config.toml
arch = "unet"
model = "image diffusion model"
grayscale = true
objective = "edm"
cond_dim = 128
activation = "silu"
widths = [64, 128, 128]
upsampling = "pixel_shuffle"
optimizer = "normuon"
muon_scale = "original"
adamw_lr_other_params = 0.0022
grad_clip = 0.5
Rows from block 7, named by matrix and row number. Each number is 128 + 24 x the weight over its row's rms, rounded and kept within 0 to 255. All counts start at 0. Numbers have three digits each. After the name is the row's rms in percent of the matrix's.
# emb: conditioning projection (model.mid.2.emb.weight, 128x128), inputs 0-127
emb.0 107:142080126038128088127109103104119074158157169146128086155129163129134143128140121104127123091113157216143175128129123121129126145140113112157158109149159142130133124126126082122130105098081124128151108118190137127145141121127090077107164119141131143128113125128145135090130129120117129128126128137132100133129141106115129121088132123096110173105107143157147136108120131131125095147126
emb.1 092:118167138158139153156137132175165128096091119114127123146155149155135164130160093128129128114173124137129071158130126128132128129120149129093124130112118128115119123134130125110127067144162147132118124145146133147129130193129129145116128139118064155119132146128137081150148121112141139149110121157133090093048129162137105094140118140117129101170126090145078121161129079076119150113123
emb.2 101:146129126126106108116135149127140132144129125201141156101144118127102152128146147124129121149132128101086140128108126155137171096130124126123099148159129124128130129124118149128134156113077128128136140136043152093123066117131074098130143110129134109128149162113094191078166138131136182129150123169156128136140123128087163126153128163122129157164152138097130110155176128136115151146130
emb.3 097:127145114115117147130099126060125111132145183093134095128128082121129157117099146126186122098094146128115120131129133080115085137090109144131122103140159136138135128129133151141131110123126059128148127113198136126045177112116129125117128111124131128147124115162106104142136097126128065128128131138066138126115137131128128128124135118115128088122112155123129167096110147098164117119128
emb.4 099:128133123124160161099117107142127122128117134111101196106116127169127100127125112142060130132138086092141101078141149126064084127106135103126161124091125114134051158128151126128127142157179137107105134099131130109093127114128154154163057122120136126090137119130119128160124134147141125124129152074130129137162150129132071128120133125129129116085143103120128119126125131151148115108131
emb.5 088:166152136201096126140163154132088209127119115126138141106109137117147079133095137154132132184112128151125130131099116143186136142128168110142131123145080132114151129110115112172078156133172156103122148164090124108158127148146147112120128091130113128123122129118123138113128113140111142102133128124116133139150165128127128176145162128149125104111105096165190123128105126135149156128119
emb.6 104:104098129127145112124139126130128148106134064128146086157132137112125101126135130119127128121128111102132143137128113130136188089166112176125123152116132132145141120139105141093150122165082137171141137128090077164186128127113127172127128188137173128154127112128162115132094136104125129147119123089141164109127034124154139127106128127175129156142128139120094115157135129128089127128135
emb.7 092:104128132136145143175107122128118079126105163062124126156143128121142156129132127129167166127123176128134114150176133109128111191107137117153120107107128127127128116125148107139121114060142074133130093105183131143095142109128135115133133103136098122133097134126123114138081128152126083121129100126114111156098165098098153131188089111156127092123150158121097163092141142105129120139117
emb.8 123:128144091196131113135146181107132149119128141153100135128128192137133157115156121112135130128135130166156127117124128148187158157121121126128134158135129154133128095151135136112128171030129128177123113141146129176138130193128125150111129123140118123117149089125154116145140129122134138152121118125118106112141216102158166134129129120161127128166129124128151130164128141110129128122117
emb.9 090:116097139048127119126135050133122101123130128084128144133142089112124114119079181131138083141109111117124137102157128149179142140137147126126091126129085148128124163139118173128103092155127126107117166121119141101117147099111154094136108190138134117152126120161113117128136140146078098158108144129110137124099072137104118143100142100118121126125119094095172122128105122142139123126129
emb.10 107:099136089146134096096127163150182129127136129157094129139128169130101134120118121131124139152151154171128157144119119149161119161128122145095152150129109120159109121097123102153162162078118123132156128136157159219148104186113123128127163128130120112134133125127149139139112129147102101133094128125144087124128155087137168130151129100158125136137192147136130128195103161126119121127128
emb.11 091:144104123110169180145116144128069146132133099146144123108099138136123119154128111133121138080134116124128084123144132091123126110131148104132129091151189095112098131081176069146133157189153131102155124134211134126134143116141092152134134105159097096129132115115096128114128119129141148127139153136170089172126107128130078134117116154133131142105129148115126118124155139140129165111125
emb.12 103:128135127136102152131139038123110148114134106073128142163140073118132113125119150146152130128111100070145129124168164105092128130151103154128128085092142130123171144161134131152106107147123141103093114128070111109088126101109141087135083106123130171141111143130111128086129127129127103129169120118129136109125121151101128162109128126125160140097114125100127125091140088129185142131126
emb.13 096:128156157137086124127107155167130077123128162163124139126107130113162108126125125127114121152115130168127160140060128122117128113130142131128071128126104114133175124152114138100137119123168129127112143090153093104123151089138143087128124184110125128128129128124148172150119125084131109107127137128128221135105193087093149109158130126114112125130126107111100128106139108139093121164128
emb.14 085:092092127064113128078152055128099107124115123108133125128121100131123147122080196153139075139127092109123125123133130136169154127126161135127128139107121163128157131125110148113118055149138128107116158114129126091126172099123128061153124185127127108141128150158118129130111125136078126158105174112126135147125079137099120121115133121128126114130126105108159128131128125128145128119128
emb.15 096:172129163114128100145128142097172124161108135107152100093153107135128143145145098128125155128129150097101124147119121128068097087108106116140149158141123128130104145111109143104130119128074126146134121133052119125136090136135126182111150105094162158093125160107132117131129135121146170098139085139102149113141096167163118072128122146094127107131129137188088134095106138118121107127128
emb.16 094:117120110101088162149089164119128090122124143077115124167124112147132081133136098126157115142164111111133095074133179140129120142120157163147132112086128126102051148144130090137105086128081157163086130129158129096145125079132141137125124125128121128115103118146089146131113131184106085128116099095130121135144104114127150126137105121146130129125155128068103130126116102121147134112134
emb.17 094:132137130128119127129147066142125142116100122125149113135152128145134132137192152121128105142124121124134109159115111130088140174128108181125134151154190115119157171139126140119097113121141131127108139130128131148141135137078105124148142148109120088140097133115185126114130139121162148164125113091134130113105149116103136126136156076112114087199187150161131172158189155124131124137132
emb.18 098:125128145139179113129126129126128150134201126177133114129127129124120129123110114123122129076128130208128119144159113126172127054127099129129132119120071197129144088127132127065081128147161088126128126141170115129141128129083108163095116125128163126132132097124127095126136114086138134102121134148123127171122127146118133104115148121110131125126124133106097106128155112149125105091117
emb.19 099:124120102157141092158155128123130157137087128139130127097134165138134159143131160128128168093133129127105151121156113159138133108128077110129133128163135155111118090131130128093157131116140153105150130148079141129151127086132148091122140113103147133185165157127138090154125131129108140125110200165146098124145137143147127132103132204121141155084125153125126128155100176137128142194131
emb.20 095:112140129103135124073125118134138125117135087151087122131109128138090119123110158157128117123152128087123128075092157076104127128131181060087100139106146100121109132050129151133147122159131105143128121112105150118093165129128130171163095106136110145133133114129160125146125131113120125126121099159124136061117132139126090152140116119142127146133110079076131127087144143128133099123110
emb.21 103:131130115096116182142098135095104099127130158126129112129132133116130101110146116115127105122163126194144098131127129168133107151122154135129132086131103092176124165154142101133118123117065147144129157105127154126120108114153127166129100129153123084038132128134088138123122080183120086128155087116115124162128132106142129144138114100125126134121128145097118093086122086138127145112127
emb.22 094:165131136118127084112138149107124146114148137138133127147132091073139148128127128125137120126111127124115129148130131129122144063130174145173146127143070159167180125154113095156167174107105149128131108119135081134140122194108132103111130138165112152091091129129083143062105142128076132126177133130106128146120117136162122127125121135133125141085138130124174128129099105128128125092128
emb.23 105:128116140161115166136136133160136094147107133071133202121116126128138128129094102133129169196081128082130170138118119117138127162128078113128117137128129119128126110128115148188158143107145118121141126136130103132103128156197130094129165131112130147130134142124128160140153128128166144133134161123129153113148128119123128114128131159129135116138086108232149132134111126112118148154136
emb.24 095:156112120099102065100124125116148110142134126127084130129106125107109125144143099097137107125141133127112090122135107115155065095087112032116153128148168108128119131093149124150069141165098127128126108128093131083114106118112116116127084087136108090169122126098061128124159130145107109125095107118120128127142111128114126120114125128096129128118108142128133085127128133086112112126127
emb.25 091:129140127143134109137127120120141115135089132110176108102153131147134124099119111126127167125131121109140128139163123127128198139188141207147118124140055126132120101125144117143127137085121128111177124106138126120095162158149135077142154129100114157110152131126230128154094099127127144135136138132148135102141175126150143125134156128152148153131128108156129121134132089122131131131153
emb.26 081:096123115118103159112108128158124130110150122177149141119084128160127152115080171127134127129115125127140151106077129132119154131141130134130126145090127171138128130162099166077140115122135126140127144148141133171179128130110118156102133139131126152129195145129183116131136128122145125148151142126123140121087156141152128139148148120136118119114118125098132190195130161201165124139078
emb.27 091:159142150099112156172156129143129149109100116130131179088180147093128127125145122123108142132093131119150115111111131126081104128192080172142133085127148066073131126126088122122130126125174131094111137112168064127128135109122145128128128126106126125135114106135087133125122110098131116097084143132111116158159077127118132124114091112127126148157102120127147154109131095113102104117151
emb.28 098:120130143177203208158142137128101163128140151128141098149129122156156129146132143156192120141151129159099171172142168151141157153099160141127112128126115160134150127152128121111192123126138132138112150142125158139105128123169136129145146128140146128085071131150127129116081131130134152139141128142128128155110123131117117129138134140140138118140188129154103134070127128135152171121136
emb.29 099:141098115099093063099119117120141095141133106121064143139127119095097115150141111111112107111121126123105083119115123096147070097090096039121147124129178120124124138127160126151094129177125128124103107126101113106128097108107115130136087114137129101159125126092062128132158130140106100120115097096120113120154128128127125129117100126089120129128107143116133088136127155094111106127124
emb.30 098:155144129130113084123127141123128129113137128129105128152128126072108114131145115120107128140134130113158100124138103127121041113126118076128142130130184088121128155010128123179101130132127120137128114115149128087139113134124123126123089124122137086163124105097056128105176148130124111102113124130128128126128112128101122128128071129119134124133110144128128081127141126118093120128128
emb.31 099:142104120090100063091127105123146098138138118113074137143108127090091116125146108122106113118134142130123080115122122091131065117085118053108138133139180120122126132127154120162085138184114129120106101125091125088121110121095116129132083095133125120143108126096083129133174123152097100108120097115117118125142127127115128136126107124097130128115104135114135071123125132101115093114113
emb.32 101:118136126123115101103062129117142195129090126144094130128103129084090129143155113083126123127080133169125136115104112119113141135126131125125097087122148114125125111127118080144128134103128087119135116085096151109125139141128109079114129157137132128144108168125053112141125168096128176106078096129124132138101129125101126132082119160063122111128129106138130127093106119098135114118128
emb.33 089:121129128102120068109062127121153193127085125156113133144117127103079135136148122074127142124087168153121133106093114130100147117118131094127101097130137128109105080120132095151122136123136095127129091065148123113132128131110114071106129147130131146138100167122044121140129147104113156097110105129121141143107121142090122129089116164106120110129125112125138132100104127104143128125122
emb.34 097:120128086138127128123127196140138127128153153122130129117125124122135127128072160128118061136129051080109153130125136186094120130125160153135139129142127118127094193105120147070132119127140132131117118171158168187160133119119116129144131121130106130128103131130134129106104128129143071117163127155128117124123141131161130144145127096127129143123181151099123153175112145131141090154132
emb.35 102:126170170146138151125142126105156107124162152099126153171178144150129125130134142157139165089145128128134128138128127138171128157153117128153172127113114132146196128169153135153127129158124153135178146119214131078137146112146142124109114117129128097122186130145075121131105154124128128148105125117117126116131107124140100128126131124130137154136129114128072128139188187123116114109117
emb.36 084:127143124117116150114128125141104127144130129128155128126131106113129153078129161161129128229129113142122127100172142117134125154112115117143133156160134130182139128136138112125128133133106098172080105187094129136153146144143114142138118150110112134149085089127205131126134071140127131123149169123128140118081105101178094082112133128144126162110115124134149133127175128148128132131127
emb.37 091:138129124134094100114063114143160178093121122143115096131131145118101128110151102047141131117125182165129128121101113131104142105125158136083107116133136124097094102117088078132118125086127093100128129062111149127129142155103107120094149168120110180123115136101098099133141169151107135110108128128124152130136112150097136129092097154111109103129131116140158096115123109134142128115124
emb.38 106:132100122149128154125191122122101089139120098129130087082128125152128106110115089151158126104144145096135111161130119110133076116128105128111118151103128124117155127125093159146160118111126149111112158173105092136094096137164158185124129096127160110128128122135191150126147106147105124162118130183136123113145125166113131119129165096146127089117127143167123130120082162136103184142116
emb.39 093:132088139098173111191147096130116116122128117128119139131107129146164135189128128128098155123129129127139124128134134107155161106125136128124128129129129143116087126131158137108098129149147152118129150098066105125100085108094149122142126128145141134129179121129129137127127120109183129127155128072149123166176192104106164159172117149134129127157100136120146100128127041123115125123148
emb.40 110:124124129141105182108128084132122123141108105136079128128117115128122124091102144128128152125128138111072128112140160088134166128121136100108128129094106119125118125098121178121155087150098148105081114085123128097097107149117117128132119127078070126118128128152057105128143134131050123155146122128126112127096177130131172130134124128110162181119088146167146123127141132141120125122145
emb.41 121:095117108156146100120123123093093106128121130102128100100132104128145125107126130116132133098117122143105085134131128115122152150127108131136073074130139144083118086126117094128114128207147096097100122128099133129130079104118140119138084132137135129104092115133126113141118093106118138111161118080108126156119135097070107128067201132086169117128150129129107103114108139131145150138151
emb.42 111:145124122129081129139152132105140156121097157104209130172133144104126133128168107123130120153155128178158149125094124156152120098128086121124146145147125152163186141170162128109118147127128128173142182131155111110149164157181137105122151128155132110122108140128164183140152128148107123133115145105153116128153128163139091145134112145157115129141130107087139149113141135105127074127117
emb.43 087:131136117127122163140125133117115131097095126135113077122116083160128064093129138171122159117081096144126124128140116108149137159115134125077138089128096132095129128126172083129141128139090114127129081109123105133138157115138137093153130127118091130126147113122116170130137109124086096127115127121132128128104189142134160129156110126036169117122107133106085126131101145086120117114110
emb.44 105:127128136136139124139136113101095092154120157113127096118129117117150166181131086125150132113117118132128104127125135187164114120129132135128111117128162162125138086138091078116114131128127128124124128122108118118163184109144141064109131163162190162145090126148160117152127109126189142142135129130110131146151151111177069118121087128097115119104165094135113088109096116115111120124100
emb.45 114:135131161126125156114091205129156149166147089133139130136147164140107130145118109148130133132143129110149154121150127148115100138155122152128139161163105120112107132131120151159105153092094120136129151209154120140078117148117139126124140091128149135176192107129121128077083167127145128118087134184135117126157117089131149137155118102156123107142136143126157129180125126132102129127127
emb.46 096:129133123105154048133145132166153134125177141130122167111125124127125130130128165098100123162128140115149136142133115118081121126127165129157126115122128118152138149115118134138139123103220150127133088114105171144129125119120128182115132122126135127113117155128209095157129128142164140128169158128147168132105069145116127133122158153139117130162130128148123131131155127159174151169126
emb.47 104:128127144124123156128124089136120128130157112157114119171109143131146130134132121126124095137169120135114112122128108131158115125121126128128179185113141119131122128121146153127132128132079129127166157145136122131149127158119092131128152142107103129168171142128092185088151168123141117116068052161116127058140128127126159092129100102167133125090116176102124151116128093117092148087146
emb.48 096:128127132193149078132128161129124120154143088121183174120127106135130162119103178127122119142178122121109085138154135166157046111109197123127126128113109132130128138180138119123126146078097148073155128142085124134126146144127096116135127127119178138138141086131129157130136096166122128127122143162112108143138145132127127111134107143138130115116098122173157116119118128141110128125130
emb.49 092:126119125103124081139125138109123135097128118126171066108127120129076150115113143124153140187119124149129128132105124158077116126152101109077129169127127090128158107163110163127092135135160177129121109105098133137102110131132125200118155102120108118118137112131152142129167139149132163133123128120116147071147130157133127103076077148128111134128148132122188158142126099121162130133126
emb.50 101:134148162149146095128097112141140153120113127135124128063134129174130128159137071115130111129168153078127144194128122153108130124128136132134156143162128128105129138111124113122125089142098148132153110140124125084134128122167083134130056186177128107129128099128091068130138159141120129128124127172112141127137088112105129148128127124128141113091135133107106094169150146147113106085128
emb.51 083:134128129071148140124136165111140070116135132133130172129177135112161126117137129137157156131123098109121118095119128090161130134113130119127124120136141161145102187094150123091177166114111128128110145131186087150177128076088148099109161125138109127124131154130184148149132141100107110099123138128117125126127073107099142152131160190150124180128122131123130137104111136128153125132126
emb.52 084:143134130130129179150131122160119129146136131161069134147128128107118083130134119118098064177124141128128132118131126087146138128162133152152128152129127122196131079135111152105126106128151107123137114137196125168126106127131131128126173133133115136140128126126151147128093126123158151129135118143142147119104169162128128130125120128128130072128138123190016139113129108121126146128129
emb.53 082:128153114127085200130128148154133169190154135124117136128141135131130133130170109129172128088134157129128157144125129118140211143127125177169129128122130158129129121140136111138145158079139115158130149128135131109121129126129132100120151106084137151129126123128064085151127138121104105175121140136130111186110138128130100124129152134102149135153124112183083111155124140154114125177127
emb.54 107:096126120148139143095127086129106081072128143123119112137103121089118123128095133135103134076097099161134124084128132121106130114112101115131130097082136094130124143127121146172128115216180103144114135098116149123139106113081134128186113140121160126127110162129109132122055116116127131106128112108160126109120072104132142121128142096134131143127124126060130126113127141117123133115138
emb.55 087:128089112107096101127151123101128157132090126105130125186093146152151128128126145131084160120110128144128107128145124133147109139120112119120086082144111137066112117112139106126128128101087097127092128147115129130122174187149173119128098102125116130111134151123138129097168116129149105115165116067130115157150208120131135128161138087096115120163115147099178142124155124102128134128122
emb.56 119:133168142191160129099151151138146126135128133129141131128128143116080128128087165059128148153139128176152110124130088134233121128128129135095108129126114147128146156109126128127127113108106119141147147139118117111131128131152155126129145119128134114151137135051145129129168117117140098127137152115141148133111215130121121163136118141122081120158153125160145129154140104128138097140123
emb.57 099:110071123022125155128125173116132117134090130109139111126129107126155127122127123190184111139108128091078131128141187122118111122121128126128119136118111147124132132173140109106138120098123139126089076112129162126104110131104139108156131070122116117128159140158135122121111128134117151106120061124073128154128108103116104125128146113121131145093129132145094108127113122120109118149135
emb.58 079:147134093048117078128104079129103133119147110135099128127128052138102075129137149137122126138074125127104130146120155092117126167092127131130146173127196154137121093079131123161105107127118142126159136128127122120164117137124110107128092149115124112150151128167105154159131135116095136126151130177127130092128097124075146135117133128128124128127132110107147092128123090135134130101128
emb.59 109:155159137147126107112139106109099129163130129148131115128122129103088145130120101115098098116117132082137146145116123128026150128128132139129119165144142130152098142127131173126152152125137103126155133136194131153182122124152120147128114153141131117129118142118186169132092124128127128134148129125128157077171079155144122101114127121162105140129107145121051107124128140173126139120096
emb.60 097:129140169070131100162138122132133133111124116142129185123129158140189128118128120100109140127144128149174113118127127189121066118138128138107160108145108078062110116121094139122141115127127118102131151120127168090078137147132110114128140135129176161128077099125130098126142132122128128128128128128123087123128133144188149128184096128088150107153129113113149163128119160119133144147123
emb.61 101:111135085128111104140081119148127128127146160148116113123133122166146152139143156128125128044156128166140147091150136133103115140167104111132138076142084089074115107128128110111088122169097116146078157119123114140088142126103120130090138133146129140113107122145105109128124125125128172147120131133165085130110169123163177173120141116149144148109140117151148128139125156078122126087125
emb.62 097:098145117140140160127186128149138128125109125092125130108118148140128135144128130150158137125157126083126131129123152090189170145128179128111130092117122121127199150137129100150120150181126133132125071128094128117122134083124144151158130094126128119089119105197129117113123126127095101131103109075151114133108130093127130124128129143133156118129116124131175091113154135128176124161185
emb.63 102:126072157211136173135119150126149131110147135121147129154138177114147118111168102112125141175145134153129102150130110141156129097126108112165118127119154131175127127140129129131127142123202130108135122144121103141150158128128128131090127142125118155103130128101101117109145138128206117127118174130124143154127120145119109103125117148118128089135123149097144225104144129132123133110113
emb.64 151:165149138125136067141149131111147111166128129143132127130116138132135131132127140063061162182080151201138126135122091141132101107127119134146127141145144149142109107108144136134125100115105127141176125119159126115157128153140118106128126144127152129146122168036126133154138128125157128127137132116113138117129188127157126127182116129116083144124106125153146152162126124130154093098120
emb.65 131:094118112110118160129141138118138138101131131102133112119128125126129134128090144241181114095100117020131127135128162088087165133131143130120122132116113133126125135150114091143118128151132162140093109122108127121108142101111144137126144087147107125132115128209087134122100118133109133134115128127130154112138092126128122147111123125110172128115156135115128086129128126138094128125142
emb.66 084:128147132163113139133056127146089128100127087112117114165151120141094155130127117128132104082200126193122096127083125104165147098157146130087115126131145124109121130127125144113130113130144127091097133127139131133149105128172103183093128138114105140119129089131125128113129138133083090099122101113123088116130134125052128118127126095150155137167137129140141127094128152116132173126108
emb.67 089:140097129130123105069222169134147122159109135130160147114096107137161129128116161146154154174118117116108113138115128116149128111129136146138099149161122155207138128126155078146117095119143128151170127110141122120159079114126184134144171127118117128134106133141150171111108112145155117125068127076157136119138126109090125128122128155116128129128153128132161137127133128140129104120132
emb.68 088:111110105090125180127130092129102127131125102150090137101089120111133108124149128085105119128163118116128188118127127154140109141110121101099177117097084095102148122105110122098145175134150091110123143128121110135128138129128126134140125129123108115106112129130219102109126127133123129138128145158129072133101091102146141129126191119186133086106121128119107157065107128125120132146138
emb.69 101:056130129089126128129097125129149116114130140123185099128131127131128147117113128145132121125089131053152104123130160105078135168132170104137124128088082117171093141137124142182109127215092126123092103116103149122123128126101151130126129090130132111098158122151092154124118085128120134138134123129121159110120099161127116144111128125111174121112127143118137089130120118113107121091139
emb.70 091:159125146175138121125128129132133178157178166129128124145169159120125109142139118127148121096177129139132153127192130153122131128105098142150133115145153128100150143171133128127122158059136128146162140161127151137132144146093130114119126146131131137142145139140093078180190140104136134142140137176137142185130175159129183125154110155103117137134133122112111132158152135128139129173128
emb.71 112:148146152139161107132168133095135089126094129138119172124130146136153124129127124124111175184025159127122099138121137129123120111132127133149101134140156136130147112100130155093178098086122180119150120130140097124099128146190098083108100150127177138133104143125127130142126139128172156089127130083123128124128125123160104115138118157128125139136083112145112128149126129134160142128158
emb.72 099:146101166127083188168131126147129120128129103132131155109159126172126165129080095120127128136168090215100136125131136127122126063120121089100155144127124166128128123169133141116125107115148136102109127151156153127124115141065159138121162098130090128096129068104141137129147102142096110156137137129128142140138156109127118130132145140147136131135142127115104151135139164133106081110104
emb.73 087:131145140133095117087117131096104148080144128120132100122102128133118133092106130122128126113117128127122118116100131140097124172097116128158106118108129117042110096099120128121110128129100106124125129098178129128119123127144114123126118096131145128094130134122180095127129121111162121102126124084085135050160148127103125121103174105116149075117084154191143130106079090126136131155127
emb.74 103:139116138120125122094099117130132108128221129114130119129094107094091132113083134135126151128123133101133081117069151108062075147119132140127128116087125123117138111120124120104131141153126117130164112135144134123117154093145099084128137145081123121169132122119130130101125112155128123055115089098127124156131126121129128105158159108163132092133105105125148108066141082127131128128122
emb.75 090:125136103128163102144130116126128128185112128138127106161180128128131129131201133121123114130137179127135151127165125114141112137131102156156120122174129147185131133148161090145128113101147161132146128162086107149118136138135126131138127130124140138162132136147139127128129128054121087144122139173162119179081124133066139129147084170109109121089125139159101181127115129132149147126129
emb.76 097:129128132171108157113113120129118126140150135126145087128112128126093164118104155116135153146120143123109127113124126131105128129140124147153075101083129125058092130076136070123122137138088127127141118085185089128129113136146128136095118124130131128140140153127132107132127144109193123112145152100129131081147134117106138119117130100075136079126095124159154144072088058115124123146128
emb.77 104:129119146100117140146133149135141089126111138155113130140118134085142083128156138142146107123124130129148128153166118141170127154179155110156124184121121099143137198127109136138133122144124134120144145122073126112142130111128155191124142152136126124157179165139083157160130150140128141128103130146133113129113079130155127126119080109121121216108150131119157087136171139105116141162137
emb.78 102:127128122151119095102089131084114165041106132115126137103085128131095113107122118144085125090120125121113115121049132141127137132078142111128145106128128109082125090089080154116133127135104125072168122150143131131134132103168081107146114152127135113086099121115131132097132124128135114065138143116128123119172137118127122125121171113167134110126097127132139125102107117105143126128126
emb.79 100:112139106120200107108154130130134156125123142111125146129122124136173125176133121158128128128102097085142153133116137122155167128128130146066141118166126124169156128122131150156132153142133110185064131110112135128143108131135125094162100128134133123128095139127108118127106144162119196143138090133127137108116125151180123145123124138124127134189164105094122106188152165164126121102139
emb.80 141:135120119108136149146133105146141137143157121154092136120131111145132119208122125132135158115140116098118133139166128071129135127127161121128128140132122127119131105091122119130139154128157146145115157149011123160136132131128170230128148133129125124137128162134166140106113115152124141134122114142128153125132138113126131133125168123187135153126159138067115124154160131144122109122128
emb.81 111:124115149122117126116137132122117105093046134113166075089147156122128158065155128099123107142145121158113094158094114141132144143128131136140128145146124130130100150120124146143111116138051134126104141111161121032129093111115101139129114129128113131094109091090064126152146129082128128134131139128148114117097136125131141116124164142117100090142105124140130121127126128101123144146097
emb.82 122:084126143127125114079107132122124131092129100128121104180112128136130141083127154128087102133132148124122128127109116159119121151148090124130121085112144124151125154156128128135103105120055125137136085093193129074128124123110116055123115085100130132135128093120031127136150153108117108102130132115125126123123092127109126125128115138069120112120097130162143131128134128129128140137104
emb.83 101:181151111175144193191128138128087129155095141128160184124130157104120091156128127165130128129086133081150110107143136137134116123129121136130126160128109130136161129180148176101191126128188097128169133119171156158118150146123132120140118158166112148128140131143184125128136143110145131147151129133129122157150080128165105128129107126146146140128144128125130131136123127110127106128149
emb.84 120:103132139128127043086128131105123119102119123128129096145128119119129159089133142075128111153136137152108146132116130159131132125134106139114108106112126130135104136179128089136093120127077128076106094100172094100122120127122107028113117088145130126131136123107062127136152134133123104104128128127129103118125111128123135124126128154041109125121105132162144126127104126127118129134111
emb.85 093:123131113122120093117128113123149136148158126160121138140117129142135128148092115131129153115128105143150165128137130119096171131061131123124147119135180143128126072109119073166123141128189122084110138138060126199128128140115104139127158129128156143151130143137182128126106113177128160128116121105113129120150170172127130127162094076121132134144158129108113146070110131156115132128131
emb.86 082:125127127106108199137121124150149093128185099125134136128128143150122128128152096122128140138156105155135136135144120083128123100138140101110128154139140142097112141087128134128123164128125162135138151131108123096189130122163198218120139165106146078125128165128164114136113128121123176129095163124119153125151134125143097135108168141165128116155121104073110095127137129123121125143127
emb.87 099:127108125127128072091128120128159136134084159088095143115113085127133128081131128113139115106127126181139123126107115131096124122131172130152145101122098113130134093114121106097128106128149115161129128168096124160127125135181126137136113127077132141096068099127141134121097069153130113132098122132116128128121194137049137126182131139109129140110131128143117132119127118142166185130128
emb.88 095:055125130169137073132118127109083092123124152103128128100131117126123125171129102104133159120123121129104119099107107153140088110036124176110126094152109134128138114128115126093105167125109143126118133064195163153093123129104109123125150136098131127131122135121066126099130132097143089128130104127118126080098130128143128129106128131133122109147127101120120105136107117105125107123112
emb.89 088:128133131129130166101130170130134148124133151112119126139102131111123144146140119152152080132170165125120188174114151149101189125130165119151128118135141127145124112212122094131125144105146134133131117128228120128124142137163130093148160134156197128130125149171178145157117152128130148145129118137134129128123111133128128144129128139090149130144142127147120136135135171154172124145139
emb.90 115:127126093128126091128132136108108096125091123146135128111131115148092127154129105126133129128107120129122111103108115128153085128098101164100114102124108125122180109134121124120075124117076155128140091101255128143115120111123100117128127124109080125127115149125039122122127103109140091128126118117127129120124117127128089117110100127141126127140101114117134115167117092124121097132124
emb.91 131:129149123076139142147133124132157140153130129157128130131145154130137130117124138129128147133128126090130143133164129130128119135140118112141141165131135125128113168108146174129179114145215094119131159152000148110129127155128123164137118141146151104137148129123209147136138137154107177128137143128118140140158126145161160126128136122131133131129125168128128121117146156139121146106128
emb.92 117:133129132127124163154122120139147135128209108120115133164136129144111142105131167102132173159154133121132133136162139139166130135175113112165128130128151132137115150116176185130128109147203098146185132149032138136125094132132107174171123126105125102143143130127188129137128151126091137109138145126127151147133120128130155134128165121150130141174117146121126128116133139119128132127133
emb.93 108:118127138134124095114141125118122114135122147090135125130132082112116119136126113132137132126114093199143095110041104112126102135117127132061090129124102126102164162130120128113128160133118119104118129097127131140127144090126133072108124106125117133112103098127028116125146117110124098114097128123082112103098167090122102121124134133115131139101178128143120137084098122120108108147125
emb.94 112:146110127126091132159102114119109108146118071140124128080128127140140088050098113122103131098120128189127103134135127100075132134130137099108150149110128130126123121100104099133126115127081147136101144128150071095129169116092127143128079113124103174080135126128115096127094100128128128104151130123171132164133131112112119129145095117088140113061096128124148128160118096126131129125124
emb.95 096:132116129134146142105127096190138135104071119130153127144100151122181116105125136130105099106096109107130062138141128100105132126135136124135148133100128114127109101093121089130162127134092130062100101163032126121150126147151162136085126124139118123125125116126137130111135070183141097134108116122144103152126129147113130120146115108131141113081142131129138144135135151123087168131116
emb.96 091:126150163108163147137108127165126138130190129126105114133127122105142153106119076127128135164122088068136128105120129147069148112128155128162105120123115129123108110145139098114108129088153122147127156127154143108156181127140161134105145104132114129143130078117137182130167127084174128159132130088078128146140130117158135127078100111115122128126158122141135093166095110116124168090114
emb.97 092:120145177101157137135113131167124142130199129122111118134124118096137148113113092133121130161128077055135131113115133140080142118128144124147095120124128131127110123146138100100111129080156128154124171129155145113150182127143159134108129104143126136140130071118137194130161123095172114135130129104098147148136131108155130126093094115125125131126166112126132077167093116117117174102115
emb.98 098:134120108121084129128097087127128114078080133114121124115170122164126125128098139115117102113167151164128144138120133122136074141113155140125117149145145125108152197159140114104105124130091136089128129101112125122119126079087095145164128136137128128087124132130132100102110109145101132070134121136152121125085168141059149084131105096121129121130066126120093128115103148130132127162156
emb.99 089:095150151115136129138110130145130131133183130115088105136129127093135127121130110133135128183142121065138166124127126129110155108127144127150068147141156131118124143135148114111128081051141113152128134128108183115149149127130160133130110117155119151135143007129134143129157112091171117138127131123114141168155133113128119098094126100124146129126152121126128105141101098116120156114129
emb.100 093:110120090129119135126144115076122155159118117155128151141105156136105110168117114107129098127123148091121116132141130122123159132169129121089147141136097121128116102100093128137128179203127189135132096155036121125123095145125101128144174115116145122144141185127068125127115085122128131114127124157110121123120127185102128126126162140140126133157127149124091095124143108126106108141124
emb.101 083:137122126163138102114154161127127110128122128128187129116131127128127128129154152134128140083109140203130119138139113113164101141117069129113167103092140131143139134109130182150138128148117110122127110125150118157097104150140126077127077157101131126125128176134132104136111196157084134143122135127128130098121092127149122181163141160145131117116130128123132204097171153139152111137124
emb.102 079:124133141116111144134084175135129125125127156132115099177063087100130149117104156123128141177148109094126143146104127132085133141132129134144077127145090128122058120127129123172128113086130128134132098141128109125156150113128163160120147096126122128157128105126105132128133183112151092128158144151154197144142131113159130125108098109105129140110155128151168097168101108100090128103131
emb.103 091:118150167103157147139108130162128132133191130126090112133125127103142144109120076132128136182131091077149131104128128153076154111119154128169098128115129140122116110155145100113121129080145126151127156126137154108157166133142162138097128105135121133133129056114134173129158129073181119145134124094098128132146139109152147128091098110118125128125158128125131105166092108117117160085116
emb.104 106:143123089144099147108129088136129115134132170126119143116126127110113095119124128138116139130124128113091124133127128121057104123145112131124129086117144139129117087136173126131132160212085091126123135172141128100066117128076132101146130087110168127123085127111079103100091176124123121132128118121130118110115086138149155108130132138142161061130101120131111123130148097098108117104123